Weights of a small multi-label audio tagger.
Model: 5.32M parameters, log mel input, arch conformer, norm rmsnorm, layers 6, width 192.
Training: normuon at rate 0.0098, 6500 steps, batches of 128.
Data: trained on short read English sentences (LibriTTS-R), 26041 training examples, 31.9 epochs.
Rows from block 2 of a small multi-label audio tagger, named by matrix and row number. Rows with one number belong to one neuron. Each number is 128 + 32 x the weight over its row's rms, rounded and kept within 0 to 255. All counts start at 0.
Before each neuron's rows are labels from the 100 clips, of 14976, where the neuron reaches its largest size: "top examples" is what is common among them. Only what is clearly more common there than usual is listed. The data: short read English sentences (LibriTTS-R). In brackets: how many of the 100.
# gate: second MLP gate (model.blocks.2.mlp.gate.weight, 512x192), inputs 0-95
# fc1: second MLP up (model.blocks.2.mlp.fc1.weight, 512x192), inputs 0-95
# fc2: second MLP down (model.blocks.2.mlp.fc2.weight, 192x512, transposed), outputs 0-95

top examples: the word "i" (56); the word "am" (25)
gate.36 [102 112 142 129 125 152 150 109 131  95 109 129  96 166 106 151 121 168 106 153 143 175 143 134 137 152 104 167 135 141 178  65  95 148 163 168 129 147 152 200 116 102 110  98 175 209 119  51 127  74 169 139 152  93  90  96 119  84  80  95  78 111  95 137 159 106 119 184 147 125 195  87 101 134 125  64 112 209 166 104 116 164 172  98 145  70 135  94 124 165  92  84  87 123 130 141]
fc1.36 [212 158 181 126 139 150 132 145 116 105  97 145 123  90 158 150 103 106 152 138 113  83 140 168  84 114 134  86 181 187 161  85 144 107 138  83 136  94  72  88 158 106  71 139 131 129 160 166 178 129 145 128  54 121 150  99 120 136 104 140 134 170  70  65 144  58 130 161 109 140 138 114 173  77 133 146  93  92 106 118 159 138 189 132 109  98 150 150 180  83 146  95 144 171  88 100]
fc2.36 [116 133 106 161 126 143  85 160 179 178 144 115  78 157 118 111 157 157 135 156 183  80 159 138 105 127 126 107 106 142 117 185 127 163 117 117 116  75 185 119 111  90 128 119  58 134 164 113 173 183 143 120 134 127 134 154 140  99 160 166 142 140  82 126 105 121  94  97 113  34 111 115  89 111 138 141 121  76  85 118 119 112  68  83 131 100 158 132 154 132  76  95  90 139 108  82]

top examples: the word "much" (54)
gate.80 [103 134 138 109  95 115 129 103  82 102 129  70 107 165 157 149 134 188 112 149  85 111 152 138 129 111 164 166  70 138 126  90 106  88 129 110 101 110 171 166 144 118 155  98 154 126 104 123  83  98  90 128 192 141 206   8 149  72 104 123  83 155 142 103 102 194 156 144 147 123 179 117 120 167 157 158 143  93 143  93 122 180 130 134 147 133 125 150 102 146 107 196 123 157 181 118]
fc1.80 [110  84 183  89  95 151 128 110 163  84 132 116 121 144  90  97 118 143 124 174 107 105 137  96 210 115 141 137 116 123 149  83 150 119 166 148  86 103  83  93 106 191 164 130 120 133 133 132  90 121 110 120 123 111 126 175 186 117 154  94 167 127 131 108 100  82  97  88 112 140 148 128 127  86 160 105  76 173  58 190 102 174 153  85 110  84 120 124 156  98 151 114 109 155  72 105]
fc2.80 [126 143 174  66 115  90 127 158 100  75 216  80 129 144  78 165 178 145 117 121 156 117 136 151 108 110 144 136 115 171 138 114 121 157  87  92 172 163 107 116 144 104 177  94 110  90  73 141 145 140  84 146 120 130 141  95 114 126 148  71 117 129 162  95 154 159  57 126 166 112 111  89 180 167 129 109 123 147 143 111 110  96 109  70 170 106 129 101 120 101 229 183 138 121 108 127]

top examples: the word "said" (45)
gate.193 [104 126  74 132  91  93 106 137 137 196 140 119 157 104 135 124 153 122 173 105 121 152 117 168 129 120 147 108  96 136 127 152 139  65  86 123 108 124 124 103 156 136 128 113  97  93  80  78 122 104 158 125  97 123 174 121  98 163 191 101 124 187 122 121 112 106 184  81 141 132 167 123  73 148 129 155  75  95 126 149 170 146 197 144 100 197 165 134 116  52  93  87 135 110 135 162]
fc1.193 [183 125 133 149 135 109 111  48 170 114 153 108 156  97 109 156 151  38 144 172 126 164 135 113 132 197 109 142 110 123 153 168  85 111  73 151 106 123  82  63 115 140 102 121  94 152  97 132 196 151 137 150 190  78 118 129 146 208 163 174 112  94 126 178  67  99 151 144 168 114 177 155 113 149 161  92  79 115 108 127 146 165 134  97  95 143 121 120 146  91 119 163 136 103 113 113]
fc2.193 [126  84 109 149 113 121  98 183 112 119 124  78  79 123 104 133 113 121  69  86  92 131  95 132 175  87  81 109 102 139 124 126 112 156 135 223 110 178 160 120 191 167 140  61 141 110 136 153 103  91 118 114 127 123 168 173 125 131 181  85 143 128 137 155  76 109 120 146 142 137  57 101 147 120 113 133 151 101 230  81 138 160  98 135  55 191 114  71 141 168 136 138  97 112 118 113]

top examples: the word "said" (33)
gate.53 [100 103 146 158  84 164 198 166 134  98 172  74 115 122 173 113 149  86 148 127 105 118 155 179 184 121 129 156 121 142  98 120 132 125 129  63 101  91 119 129 131 108 109 160 102 115 138  81  84 154 148 121  81  92 142  88 171 130 174 131 179 130  92 115 152 171  81 115 107 102 187 158 141 151 160 120 133 192  92 127  80  96  53 120 140  48 109  98 144 179  94 133 104 111 150 110]
fc1.53 [147 127 159  87 170 106  66 164 168 106 119 189 103  70 137 146 152 115  97 135 103 142 150 102 135 104 145 126  86 130 166 117 142 119 126  97 138 158 161  83 116  91 125 197 111 124 136 163 119  89  79 160 203 171 135 112 115 132 106 194 109 152 167 112  73 139 118 172 151 119 107 123  75 103 133 109 177  62 202 176  82 166 103 124 110 178 147 140  99 100 133 145 124 144 140 133]
fc2.53 [ 78 106  94 137 162 152 148 121 104 113 131 163 182 140 111 153 118 164  93 197 122 158  73 138 127 149  44 171 165 141 137 138  86 122 185 107  85 151 139 135  99  86 174 190 139 103 126 127 120 133 136 115 122 108 144 176  72 110 192 136  93 144 125 132 138 156 139 134 141 105 138 163 113 117  97 116 118 113 134 163 152 145 129 161 139 160 182 106 167 109 217 196  92 147 122 149]

top examples: the word "him" (79)
gate.266 [ 91 109 140 137 117 114  88 141 167 164 101 191 167 100 113 176 140 108 142  70 188  99 117 146 191 186 141 139  94 139  79  82 136 111  77 144 105 138 142 157 147 123 147 150 132 108 118 156 114  91 137 126  98 104 104 130 115 159 134  96 120 145 110 137 120 136 150 132 105 137  77 106 146 162 127 140 130 145 155 143 118  89 146 104 140 150 113 133  89 122 146  82 221  49 130 102]
fc1.266 [157 164  93  96 180 137 104 169  96 186 183 116  72 173  85 146  62  89 184 108  18 141 118 110 143  59 155 110 111  95  74 109 154 185 107 130 105 110 149  98 104 108 134 142 146 121  86 158 172 142 179 112  86 181 202 154 145 146 165 131  93 136 166 161 148 138  90 154 118 142  83  46 127 160 120 146  94 134 143 151 108 121  76 122  87 137 146 115 103 204 123  88  82 162 135 114]
fc2.266 [ 89 129 125  89 143 155 113 127  81  44 157 142 143 102 108 148 124  94 173 136 174  98 115  96  98  57 110  96 180 114  94 168 112  79 168 114 138 143 110 134 151 132 113 129  84 136  90 126 189 127  95 160 135  82 168 100 120 110 158 175 152 139  96  83 118 137  92 183  50 157 100 163 134 129 138 130 156 129 135 150  92 125  76 137 115 127 124 195 145 130  88 135  87 165 138 106]

top examples: the word "more" (35)
gate.506 [145  89 101 135 117 115  83 154 109  95 110 113 141 145 121 150  63 121 109 154  97 205 142 129  68  81  98 133  95 102 160 174 134 127 106 135 119 156 150 121 151 138 117 195 134 190 135  90  99 147 125 118  40 135  89 139 162  98 122  69 107 122 128 117 150 138 177 165  78 133 140 132 106 178 122 160 161 124 111 182 167 158 122  79 116 132 111 178 120 162 159  74 115 109 134 127]
fc1.506 [122 157 163  73 150 123 104 111 130  97 161  91 175 154 156 122 132 117 141 175 135 137 150 117 137 185  95 144  77 158 130 158 200  93  93 146  86  83 100 132 115 116 126 138  78 184 149 140  92 148 133 119  67 113 122 145 151 160 174  64 153 128 114 148  66  84 135  86  73 174 130 138 118 144 116 111 175 104 103 179 107 160 141 138  85 164 137 121 119 104 204  94 120 115 136  99]
fc2.506 [134 104 101 124  86 123 142 144  52 158 121 171  83 107 120  67  82  98 109 160 127  97 120 184 174 117 120  79  97 123 129 152 145  81  89  64 158 152 144 140  98 153 113 180 118 140 205 211 118 161 145 138 112  94 126 133  95 143 123 115 137 115  93 148 152 138 107 153 107 145 119  90 135 212 102 147 170  66 106 159 168 114 175 175 161 126 124 125 137 106 103 169  97  59 113 146]

top examples: the word "much" (79)
gate.443 [106 165 166 116  91 136 129 133  92 150 174  60 138 142 159 104  51 107  80 150 137  96 123 105 155  95  71 104 123 112 163 134 136 145 203 124 168 140 111 114 100 113 135  78  98  97 161 168  84 126 132 110 122 114 101 119 156 138 144  69 124 132 101 116 106  95 184 104  87  89 168 110  85 170  73 130 131 130 150  64  99 120 176 173 145  96 154 152 112 185 174 143  99 156 102 110]
fc1.443 [117 165 176 107  97 148 127  93  88  83 109  99 166 134 157  85  90  96 131 136 154 126 147 104 113 133  60 132 145 124 202 171 122 149 168 124 161 145 133 109 131 166 160  83 140 124 150 120  36 159 151  80 131 125  72 121 103 144 104 165  82 122 111 106 132 134 117 162 107 114 134 142 110 128 130 129 167 172 114  66 127  50 131 175 139 110 150 169 126 172 165 195  58 148 113 142]
fc2.443 [201 147 125 138 138  79  67 108 138 108 151 111 149 135 129  95 138 187  85 105 101  91 110  97  98 170 110 146 127 128  86  98 146 112 124 143 154 109  57  99  77 101 178 106 102 172 125  93 144 143  98 164  89  81 135 169 177 107 139 144 153 112 119 111 105  75 141 190  80 146  94 120  99 193 136 176 109 126 131 126  91 137 194 138  88  75 127 133 133 109 151 129 118 174 128 114]

top examples: the word "i" (47)
gate.171 [126  85 130 124 141  93 121 147 110 162 117 114 127 124 145  95 142  83  85 138 109  60 135 160  90 142 151  68 164 142 138 159 210  43 148 121 105  98 105 110  80 164 134 181 142 161 138 157  80 132 161 138 144  90 155  98 217 130 112 208 175 107 113 124 103 117 138 133 130 149 180 148 151 175 152 121  93 126 147 113 136 139  96 161  92 114 113 135 108 148  85  51  87 110 123 164]
fc1.171 [117  69 186 102 114  45 111  92  90 155 126 150  85 135 135  62 139  99 148  64 155  99 182 163 118 137 133  89 177 139  50 138 132  94 109 117 114  90  93  66  93 169 105 199 137 141 153 147  65  68 160 147 173 115 155 123 127 174 160 137 152 156 140 203 104 138 176 150 105 140 138 140  97 113 110 128  69 173 148 145 101 124 148 113  95 118 109  87 112 170  82 113 174 122 102 158]
fc2.171 [ 99 166 182  83 128 191 128 144 126  84 111  95 160 107 124 127 118 129 164 138 172 103 193 122 110 199 122  95 119 158  64 119 120 127 126 165 121 130 154 154 168 123 161 189 122 110 117 139 133 117 108 168 132 159 178 176 155 159 122 131  77 135 166 222 148 154 113 173  65 125 120 151 121 110 167 178  51 151 136  86  94  60 122 152 157  73 114 147 119 154  83 152 110 138  62 135]

top examples: the word "i" (66); the word "am" (45)
gate.367 [110 130 124 171 125 102 201  96 164 134 113 103 106  82 129 159 118 147 143  85 189 133 161 113 128 164 150 125 127 148 166 110 153 116  65 131 130 126 136 109 141  88 126 132 115 164 110  78  46 109 126 104 208 112  71 107 167 133 161 117  94 104 133 184  59 192 120 155 138  68  83 146 120 137 141 131 100 124 147 103  75 144 163 106 106 132 110  81 121 143 122 135 157 141 143 110]
fc1.367 [109  53  95 176 147 103 149  93 142 150 175 127 189 142  64 112 142 102 122  95 126  43 170  95 159 127  91  79 137 192 131  50 146 133 149 190 176 113  74 154 106 154 153  95 125 131 113 148 111 113 131 192 156 140 136 120 119 194 135  59 110  83 169 141 133 123 104 171 129  70 165 129 131 136  94  95 172 131  82 101 113 129 120 102 153 122 137  50 118 136 148 147 126 111 136 133]
fc2.367 [ 77  63 105 200 156  97 126 155 138 103 150 143 113 135 102 155  89 135  82  76 142 141 108 133 141 137  96 114 177 167 112 164 184  94 113 179 128 119 115 127 137 188 132 147 174 120 102 150  95  68 168 108 135  92 103 114 137 153 187 136 114 153 148  90  86 150 100 111 104 155 166 137 153 118 145 167 144 143 125 171 161 128 158 142 155 163 124  96  91 109 113 124 151 116 218 124]

top examples: the word "i" (99); the word "think" (29)
gate.49 [176 149 161 173 117 123 160 104  72 154  93 190 112 132 114 115 139  68 121 116 114 132 100 156 152 131 161 110 113 136 114 115 134 101 154 102 112 163 129 131 117 176 124 158 158 105 123  97 136 156 150 110 130 124 132 156 141 133 138  76 154 145 122 167 141 178 157  87 128 240 159 117 127 179 139 109 149 141 131  85 122 158 182 114 124 106 120 129 138 163 131 123  68 141  82  99]
fc1.49 [151 126 175 139 118 110 121  94  82 125 106 138  99  85 122  91 145 108 132 105 109 156 150 158 131 135 137  98 105 124 126 103 128  90 143 146 130 189 165 169 119 161 130 167 148 112 102  79 157 123 121 108 105 100 154 147 138 122 204  88 206 134 130 153 126 178 156  94 156 231 181 155  97 145  81 154 132 108 129  89  89 128 203 127 105  98 112 129 150 129 132 158 132 137  98  67]
fc2.49 [123 137 176 148 125 177  95 134 122 141 163 157 120 114 145 171 142 138 189 106  98 144 143 143 139 145 163  68 207 130 100 119 125 155 122 138 116  96  76 111  89 138 174 124 196  94 112 141 139 138 137 162 101 117 116 214 162 175 146 120 127 106 136 110 193 148 155 109 149 107 119 137 168  70 153  84 160 164  99 190 149  82 110 186  97 148 216 104 156 150  97 134 115 127 103 109]

top examples: the word "said" (100); the word "the" (59)
gate.388 [191  74 101 127 117 149 130 104 129  69 104 115 157  82  83 150 163  88 177  62 135 123 128 157 123 108 113 139  71  64 128 112 116 134 141 112 111 114 115 100 123 152 134 130 162 145 145 123 129  90 119 128 138 159  87  94 115 145 133 193 105 107  91  92  97 123 143 135 144 161 109 129 114 119 125 116 124 106  93 152 194 148  72 102 110 141 157  81 207 158 122 102 183 143  82 167]
fc1.388 [ 68 198 157 142 151 104 142 176 111 161 159 199  61 169 100 110 164 126 101 154 119 134 139 100 182 178 189  91 214 160 110 105 133 135 109 153 144 154  84 140 138 117 144 173 114 103  77 153 120 115 133 170 146  67 148 159 158  99 104  70 139 142 127 108 168 157 131 127 115  74 159  67 133 154 142  81 154 129 157 109 129 131 139 158 149 181  82 170 116 102  98 151 154 114 106  83]
fc2.388 [131 114 129 124 167 139 160 141 132 145 121  85 141 132 144 156  56 154 141 158 133 101 138 154 176 124  95  88  55  89 155 145 116 132 186 158 112 127 184 172 115 210 156 146  69 122 146 118 150 183  88 115 139  88 103 148  53 159 165 157  99 120 104 151 158 157 155 148 116 123 143 125 127 164 152 123 117 109 122 102 117 163 118 110  86 100 164 145 102 112 123 162  89 204 151 128]

top examples: the word "said" (99); the word "the" (67)
gate.493 [158  65 137 143 182 160 106 118 122 151 101 106 127  68 138 120 122 109 130  98 199  83 144 144 129 101 170 101 188 144  76 162 135  87 114 184 129 131 148 139 112 139  98 120 169 114 130  89 146 110 121  76 208  97  98 153 166 171 112 108 100 145 157 157 125  97 147 129 143  87 158  89  81 101 116 154 138 158  82 151 115 100 131 152 128  99  67 124 148 140 119  48 106  91 175 141]
fc1.493 [118 134 174 164 110 116 136  80 158  64  90  90  36 137  82 115 172  99 146 130 132 166 139 155  83 114 102 116 120 153  38 139 123  96 159 155 153 154 146 120 150 144 117  70 128 160  80 127  69 150 157 129 146 115  84 140 178 133  88 159 143 121 120 135 147 134 122 179 123  48 152  86  63 114 127 147  89 148 116  83 151  78 113 150 135 164 146  99 164 104 156 155  54 108 102 154]
fc2.493 [180 128  90  46 128 193 107 154 124 153 130 118 109 133 119  29 137  97 124 118 133  68 119  57 103 140  93 139 157 101 115  87  96  98  81 102 123 165 132  72 109 115 127 123 137 176 163 138  91 123 121 113 150 168 149 135 174  74 112 106 113 117 143  96 120 149  91 133 128 132 160  73 127 136 193 118 159 136 152 141 128 142 113 136 223 106  48  80 170 150 126 160 144  64 184 173]

top examples: the word "i" (51); the word "should" (47)
gate.183 [149 127 169  59 110 117 142 125 127 143  79 126 192 128  83 130  82 159 129  91 119 108 208 130 193 123 146 142 133 146 158 135 133 156  86 125 182 197 132 158  85 127  69 100 147 101 175  76 171  73 131 128 156 135 150 168 105 170 164  98 111 119 128 147  76 118 166  93 135 123 167 155 113  81 109 107 135 124 144  97 146 141 119 126 116 112 149 178  40 208 113  80 139 122 126 107]
fc1.183 [133 181 161 155 115 121 132 173 149 112 126 149  50 152 152 124 145 143 144 189 136 105  79 121 134 151  32 193 169 130 131 116 100 128 156  97  56  98 134  66 185 132 149 123  87 122 109 163  98  98 102 130 143 134  81  96 139 137  81 131 146  93 143 137 131 120 131 104 119 107 127 148 160 130 138 133 123 185 125 111 183 117 119 134 113 164 105  52 198  40  97 136 124 158 127 127]
fc2.183 [119 107  63 112 112 121 148 131 117 174  43 131 158 181 176 171 166 146 120 143 120  62  65 122 116  92  83 114 103 179 153 194 134  91 125 141 223 134  95  88 137 142 117 143 143 140 112 125 140 110 148  86 147 140 120 103 185  95  89 159 107 124 101 109 137  84  93 113 117 127 132 137 120 119 114 190 187 136 107  78 160  60 140 152 165  96 160 208 145 124 130  86 118 117 153 117]

top examples: the word "quite" (30); the word "only" (30)
gate.459 [112  98  86 116 114  96 136 154 116 108 140 112 108 126 112 108 145 164 143 124  97 118 170 161 195 226  97  62 122 129  91 102 136 130 207 129 120 141 114 131 137  97 139  85 128 112 126 115  84 135  84 140 100 130 160 125 118  90 161 139  92  85 136 102 132  71 147 108 133 121 114 114 163 144 106  99 151 118  68  83 149 146 143 132 133 179 141 142 196 182 154 100 116 101 127 109]
fc1.459 [121 151 183 129 100 145 133 112 131 108 147 198  60 102  95 149 171  94 135 106  60 168 161 102 147 166 111 105 154  78  55 114 162 158 130 103  79 122 163 134 200 139 108 167 116 193  84 117 137 159 149 129 104 110 162  83 139 100  99 121 129 170 140 124 132  70 119 122 113 105 135  99  99 144  83 119 137 162  25 105 171 127 140 137  73 132 102 121 117 224  95 152 134 181 126 101]
fc2.459 [118  89 146 109 160 151 167  98  79 111  66 127 110 147 127 187 163  88 162 165 163 102 141 130 146  69 171  91  79 112 144 137 178 149 152 163 171  76 157 108 128 249 121  85 125  94  88 138 151 102 121  93 130  93 126 105 152 116 104 131 140 142 150 113 140 145 140 151 122  76 108 161 160 162 115 152 148  94  90  91 113 120 147  86 120  90 116 111  88 129 177 182 128 189  88 179]

top examples: the word "more" (58)
gate.255 [138 139 166  73  92 126  74 114 114 124 119 109 171 111  64 159 135 134 137 126 136 137 146 149  76 131 132 138 138 176 130  94 130 118 115 132  87 146 140 177 126 139 118 175  73 152 162 149  68 120 144  96 115 114 110 102 137  98 175  98  80 125  99  91  67 100 163 108  85 116  86  92 156 143 102 101 211 136 133 179 129 144 195 130 133 118 105  80 138  77 125  68 129 122 128 127]
fc1.255 [120 146 160 108  73 137  86 142  56 106 107 139 119 106  66 176  82 101 102  52  91 153 135 163  87 109  75 146 121  93 166 164 144 154 144 147 129  94 109 131 152 169 164 174 116 174 160 161 121  83  96 125  70 152 136 167 148  50 133 150 117 177  89  75 135 134 170 106  81 184 118 126 178 157 130  89 189 176 144 197 141 158 121 155  97  74 119 104 101 107 117 113 116  76 158 106]
fc2.255 [103 106 127  98 165 160  69 150 113 150 100 143 147 121 108 163 111 100 128  99 113 146 155 197 109 149 146 110 114 109 193 139  99  58 100 137 100 119 181 177 187 122 145 168 121 108 181 149 148 121 116 130 170 125 144 167  73 153  98 164 181  93  94 132 143 178 153 138 161 155 141 106  76 118 124  69 120  89 148 166 180 168  90 165 138 133  88 146 167 125 170 160 140  62 139 167]

top examples: the word "i" (58); the word "have" (34)
gate.160 [133  85 150 101 154 129 134 187 113 106 105 119 166 129 150 109 137 101 194 109 153 104 119 133 127 119 170  78 153 127  94  80 114  72 122 144 196 106 140 125 133 113 159 126  63  54 101 192 104 132 147  89 156 153  99 115 106  95 222 129 175  85 121 147 132 106 138 133 144 104 166 105 158 112 147 119 145 132  77  96 137  43 146  91 107 122  84 197  86 159 140  99  88  74 144 184]
fc1.160 [ 94 133 153 137 128 166 139 100  78 115 113 150 150 154 108 144 145 103  79 153 157 138 129  97 159 158  91 164 131  81 101 142  36  94 133 146 132 174 110  48 141 164 127 156 122 147 163 139 137  93 128 196 115 106 171 143 135 168  95  83 125 122  96 136  68 149 116 177 142  80  96  58 121 130 110  66  94  93 163 114 131 107 157  95 144  85 117 125 214 156 159 150 170 139 130 132]
fc2.160 [117 102 140 176  91 138 130 163  94 136 133 114 102 148 124 143 195 160 202 148 121  93  77 106 119  92 121 109 163 186 118 118 155 157  82 182 104 139 131 143 188  97 125  99 151 145 180 100 130 159 131 133 192 129 132 144 144 138 129 157 139 145 148  48 130 139 126 128 107 169 122 102 140 125 118 161 137 109 162 148 135 156 117 144 139 122 164 115 166 110 134 137 174  99 143  70]

top examples: the word "him" (95)
gate.7 [177 100  97  96 147 154  97  98 114  98 137 139 135 145 138 127 164 130  87 107 129 170 121 163 177  95 142 113 119 118 134 162  70 140 113 123 183  94 186 147 160 141 186  62  81 141 138 138 122 117  95 114 149 151 128 122 156 137 129 103 135 180 179 142 160 108 153 228 121 117  98 130  57 104 165 162 191  87 122 186  99 142 243 142 105 138 114 100  85 102  90 106 165  92 109 132]
fc1.7 [139 138 108 137 119 136 167 150 142 140 127 140 156 126 169  90 127 119 170 112 154  81 110 135 129 158 150 131 128 158 139 125 190  32 137 171  91 125  89 140 122 111 111 199 151  78  98 122 144 141 157 181 135 113 150 137 113 180  98 125 118  91  89 136 142 107 116  33 167 158 124 142 132 165 111 104  76 141 159 111 124 116  54 126 141 152 172 118 167  74 164 157  68 131 136 131]
fc2.7 [115 121 163  43 110 111 128 118 132 110 139 143 160 150 148 146 137 149 105 103 141 152 175 116  93 122 141 180 141  63 108  76  84  86 180 116 158 107 141 169 121 184 175 133 109 107  69 107 158 157 123 149 143 108 120  85 135 145 140 157 112  95 105  76 127  77  88 164  81 169 119 134  81 140 100 127 169 140 169 143 108 137 123 205  46 162 140 155 116  92 154 123 132 117  55 182]

top examples: the word "said" (99)
gate.479 [148  82 130 180  77 175  96 148 102 119 132  91 161 122  95 153 123 134  99 121 195  71 136  97 154 123 136 119 147 130 125 121 148 166 104 156 127 103 145 193 153  97  92  83 124 114 115 101  73 159 126 177 140 116 103  72 145 158 132 159 159 148 112 104  89 127 143 124 153  83 100 144 169  97  95 179 105 134 101 101 127 137 131 190 132 125 149  51 209 158 124 134  71 106 153 119]
fc1.479 [124 163  90  90 107  98 105  72 125 106 147 141  99 130 149 181  82 139 119 196  79 149 146 180 160 126 100 151 155 150 185 181 180  92 135 145 145 182 132 111 178 167 145 189  95 109 106 143 132 115 140 130 101  77 126  93  55  85  83 139 109 135 127 135 114 139 149 134 129 165 154 169  70 143 119 130  80 118 148 125 135 122 189 117 139  96 163 149 114  85 124 172 141 167 124 177]
fc2.479 [134 153 149 164 143 122 198 121 186 115 147 125 123 152 161 150 110 143 153 154 110 119  71 158 127  53 149 123 102 112 111  77 134 145 179 137  85  97 154 149 125 187 161 183  86 121 129 110 127 117 142 156 112 131  72 118 185 117 114 154 147 160  74  99  85 148 154 170 116 151 117 144 136 168 146 177  80 132 105 177  94 159 104 119 171  51 102  91  82 161 146  80 109 138  88 131]

top examples: the word "give" (52); the word "you" (36)
gate.173 [112 114 123 164 145 156 164 134 162 136 156 120  94  92 152 106  85 185  29 162 170 121 106 164 125 127 190 121 102 135 129 158 183 143 123 152 129 184 123 100 167 159 145 104 127  99 150 129 177 112 142 149 205 132 172 137 180  92 158  66 137 131 117  87 119 119 107 169 132 120  92 139 115 126 138 113 124 181 112 124 150  64 134 141 148 165 168  50  76 111 152 119 127  99 154 139]
fc1.173 [131 111 120 185  94 125 230  73 139 113 121 139 123  52 163 128 135 151  93 139 121 102 150 146 104 121 161 156 131 105  96 163 148 186 138 157 121 156 132  73 107 140 100 122 113 116 145 152 136  66 136 129 170 121 105 129 114 142 245  72  94 150 130  85 125  97 108 143 138 100 131 162 116 146 138 126 160 130 107 164 142  90 114 114 128 155 105 118 113 156 123 106 148 138 131 123]
fc2.173 [148 126  82 128 134 190 140 125  53  96 109 131  84 125 140  66 110 170 153 130 190 169 100 136  59 144 131 130 150 130 122 184 104 174 128  68 146 178 120  56 104 126 158 133 114 146 125  84 136 106 124 102 150 102 124 135 114  91 135 157 131 123 132 165 119 190 143 115 176  93 192 139 143  69  84 192 117 118 141 110 131 146  62 147 145 103 142 158 136 146 149 109 147  68 152 152]

top examples: the word "i" (64)
gate.501 [132 164  86 109  61 156 135  57 133 151 122  91 138 108 132  94  98 129 107 124 158 105 192  68 184 129  53 117  94  87 157 111 155 148 143 137 146 179 170 143 106 155 120 106 112 100 118 112  80  93 128 120 113 172 166  93 142  98 123 125 198 109 148 118 182 154  86 103 151 195 184 187 129 144 140  97  64  94 120 118  87  99 191 124  90 147 119 116 109 155 153 183 168 143 103 142]
fc1.501 [120 159 115 130 115 127 121 148 129  93 150 121 151 176 127 105 145 145 165 131 102 177 133 157 102 112 101 124 149 143 147 168 210 131  90  75 113 117 174 145 180 116 151 121  82 172 108 135 140 150  75  89 145 119 145  64  98 165 184  91 148 142 127  68 162 185 143 136 123  80 131 184  82 142 178 154 160 119 105 138 112 148 128 149 126  92  93 165 115 140 177 139 129 117 143  67]
fc2.501 [108 132 209  97 111 179 147 106 151 145 113 129  99  95 142 166 205 107 179 141 161 109 112 173 116  60 124  97 127 156 109 147 115  96 129  82 150 173  66 145 155 106 148  87 175 144 131 109 148 119  87 147 125 138 196 140 201 155  87 135 166 168  95 113 102 225 122  89 109 201 124  88 133 108 107 105 161 139 140  89 144 133 128 109 129 110 130 137 140  63 168 100 163 163 112 170]

top examples: the word "him" (96)
gate.356 [ 94 113 164 165  83 132 147 114 106 145 149  63 116 110  84 102 166 142 130 145 167 132 152 155 125 144  88 110 136 115  76  78 133 125 101  74 158  97 113  98 181 103  91  90 177 109 149 134 101 124  63 144 143 114  81 116 134  97 122 128 179  77 168 123 205 196 138 147 105  95 102 109 133 120 122 124  72 156 127  75 105  74 149 110 140  88  73 102 108  72  68 159 150 110 168 118]
fc1.356 [134 152 109  84 136 153 148 116 157 109  97 139 158 108 160 141 137 156 150 127  94 158 119 105 142 133 156 130 119 133 149 129 149 104 177 187 104 156 124 158  98 100 154 189  72 174 147 136 206 154 152  76  74 168 125 101 108 159 144 168  98 130  99 114 111 155 109 101 170 141 145 142 136 126 183 141 143 117  60 164 171 150  72 102 111  89 178 121 181 125 167 108 137 148 150 140]
fc2.356 [146 111 111 111 132 140 135  86 131 154 146 121 111 156  97 129  83 149  86 112 168 133 143 129 103  58 123 110 131  73  94 159 110 104 231 138 193 151 130 133  98 108 107 132 123  56 129 164 204 121 110 132 164  91 148  99  98 108 145 174 152 149 189  78  82 116 124 136  80 176  95  97 209 107 127 142 133 126 129 109 140 137  70 130  98 107 149 132  98 184 150  80 137 198 130  87]

top examples: the word "said" (69); the word "he" (40)
gate.82 [160 117 149 110 126 142 159  76  50  93 157 173 131 118 122 112  80 127 138 126 149 130  69  29 142 142 172 144 123 122 117 141 136  92 202  75 127 129 148 115 125 130 136 127 116  89 158 136 118 143 105 161 190 102 120 165  74 126 113 183 124 136 119 127 168 112 137 121 183 138 100 152 126  58 104  88 158 133 128 170 142 125 123  75 165 103 143 130 152 117 121 110 123 107 183 122]
fc1.82 [176 137 153 131  86 171 157 119 154 143  73 146 114 131 117 131  98  98 128 189 162 190 148 147  96 109 164 144 148  98 114 174 104 133 110  96 175 101  91 101 173 187 122 122 185 140 128 146 112 149 211  87  81 141 156 193 108  81 154  56 105 104 155 123 142 114 106 163 123 108 131  91  92 156 148 121 114 151 123  62 154 119 140 158 154 110 111 118 153 223 108 177 125  94  73  60]
fc2.82 [ 87 170 129  86 154 158 124 204  86  69 106 108 109 198 118 174 117 102  71 147 114 155 146 159 103 126  58  92 116  98 167  96  96 149 123 136 100 176 100 105 114 178 140 151  86 152  58  81 155 111  96 111 119 131  98 145 182 126 110  78 138 133  92 135 134 117  52 126 120  80 112 113 164 147 134  83 133 127 159 154  91 176 129 112  88 151  96 152  64  94 132 192 148 123 163 140]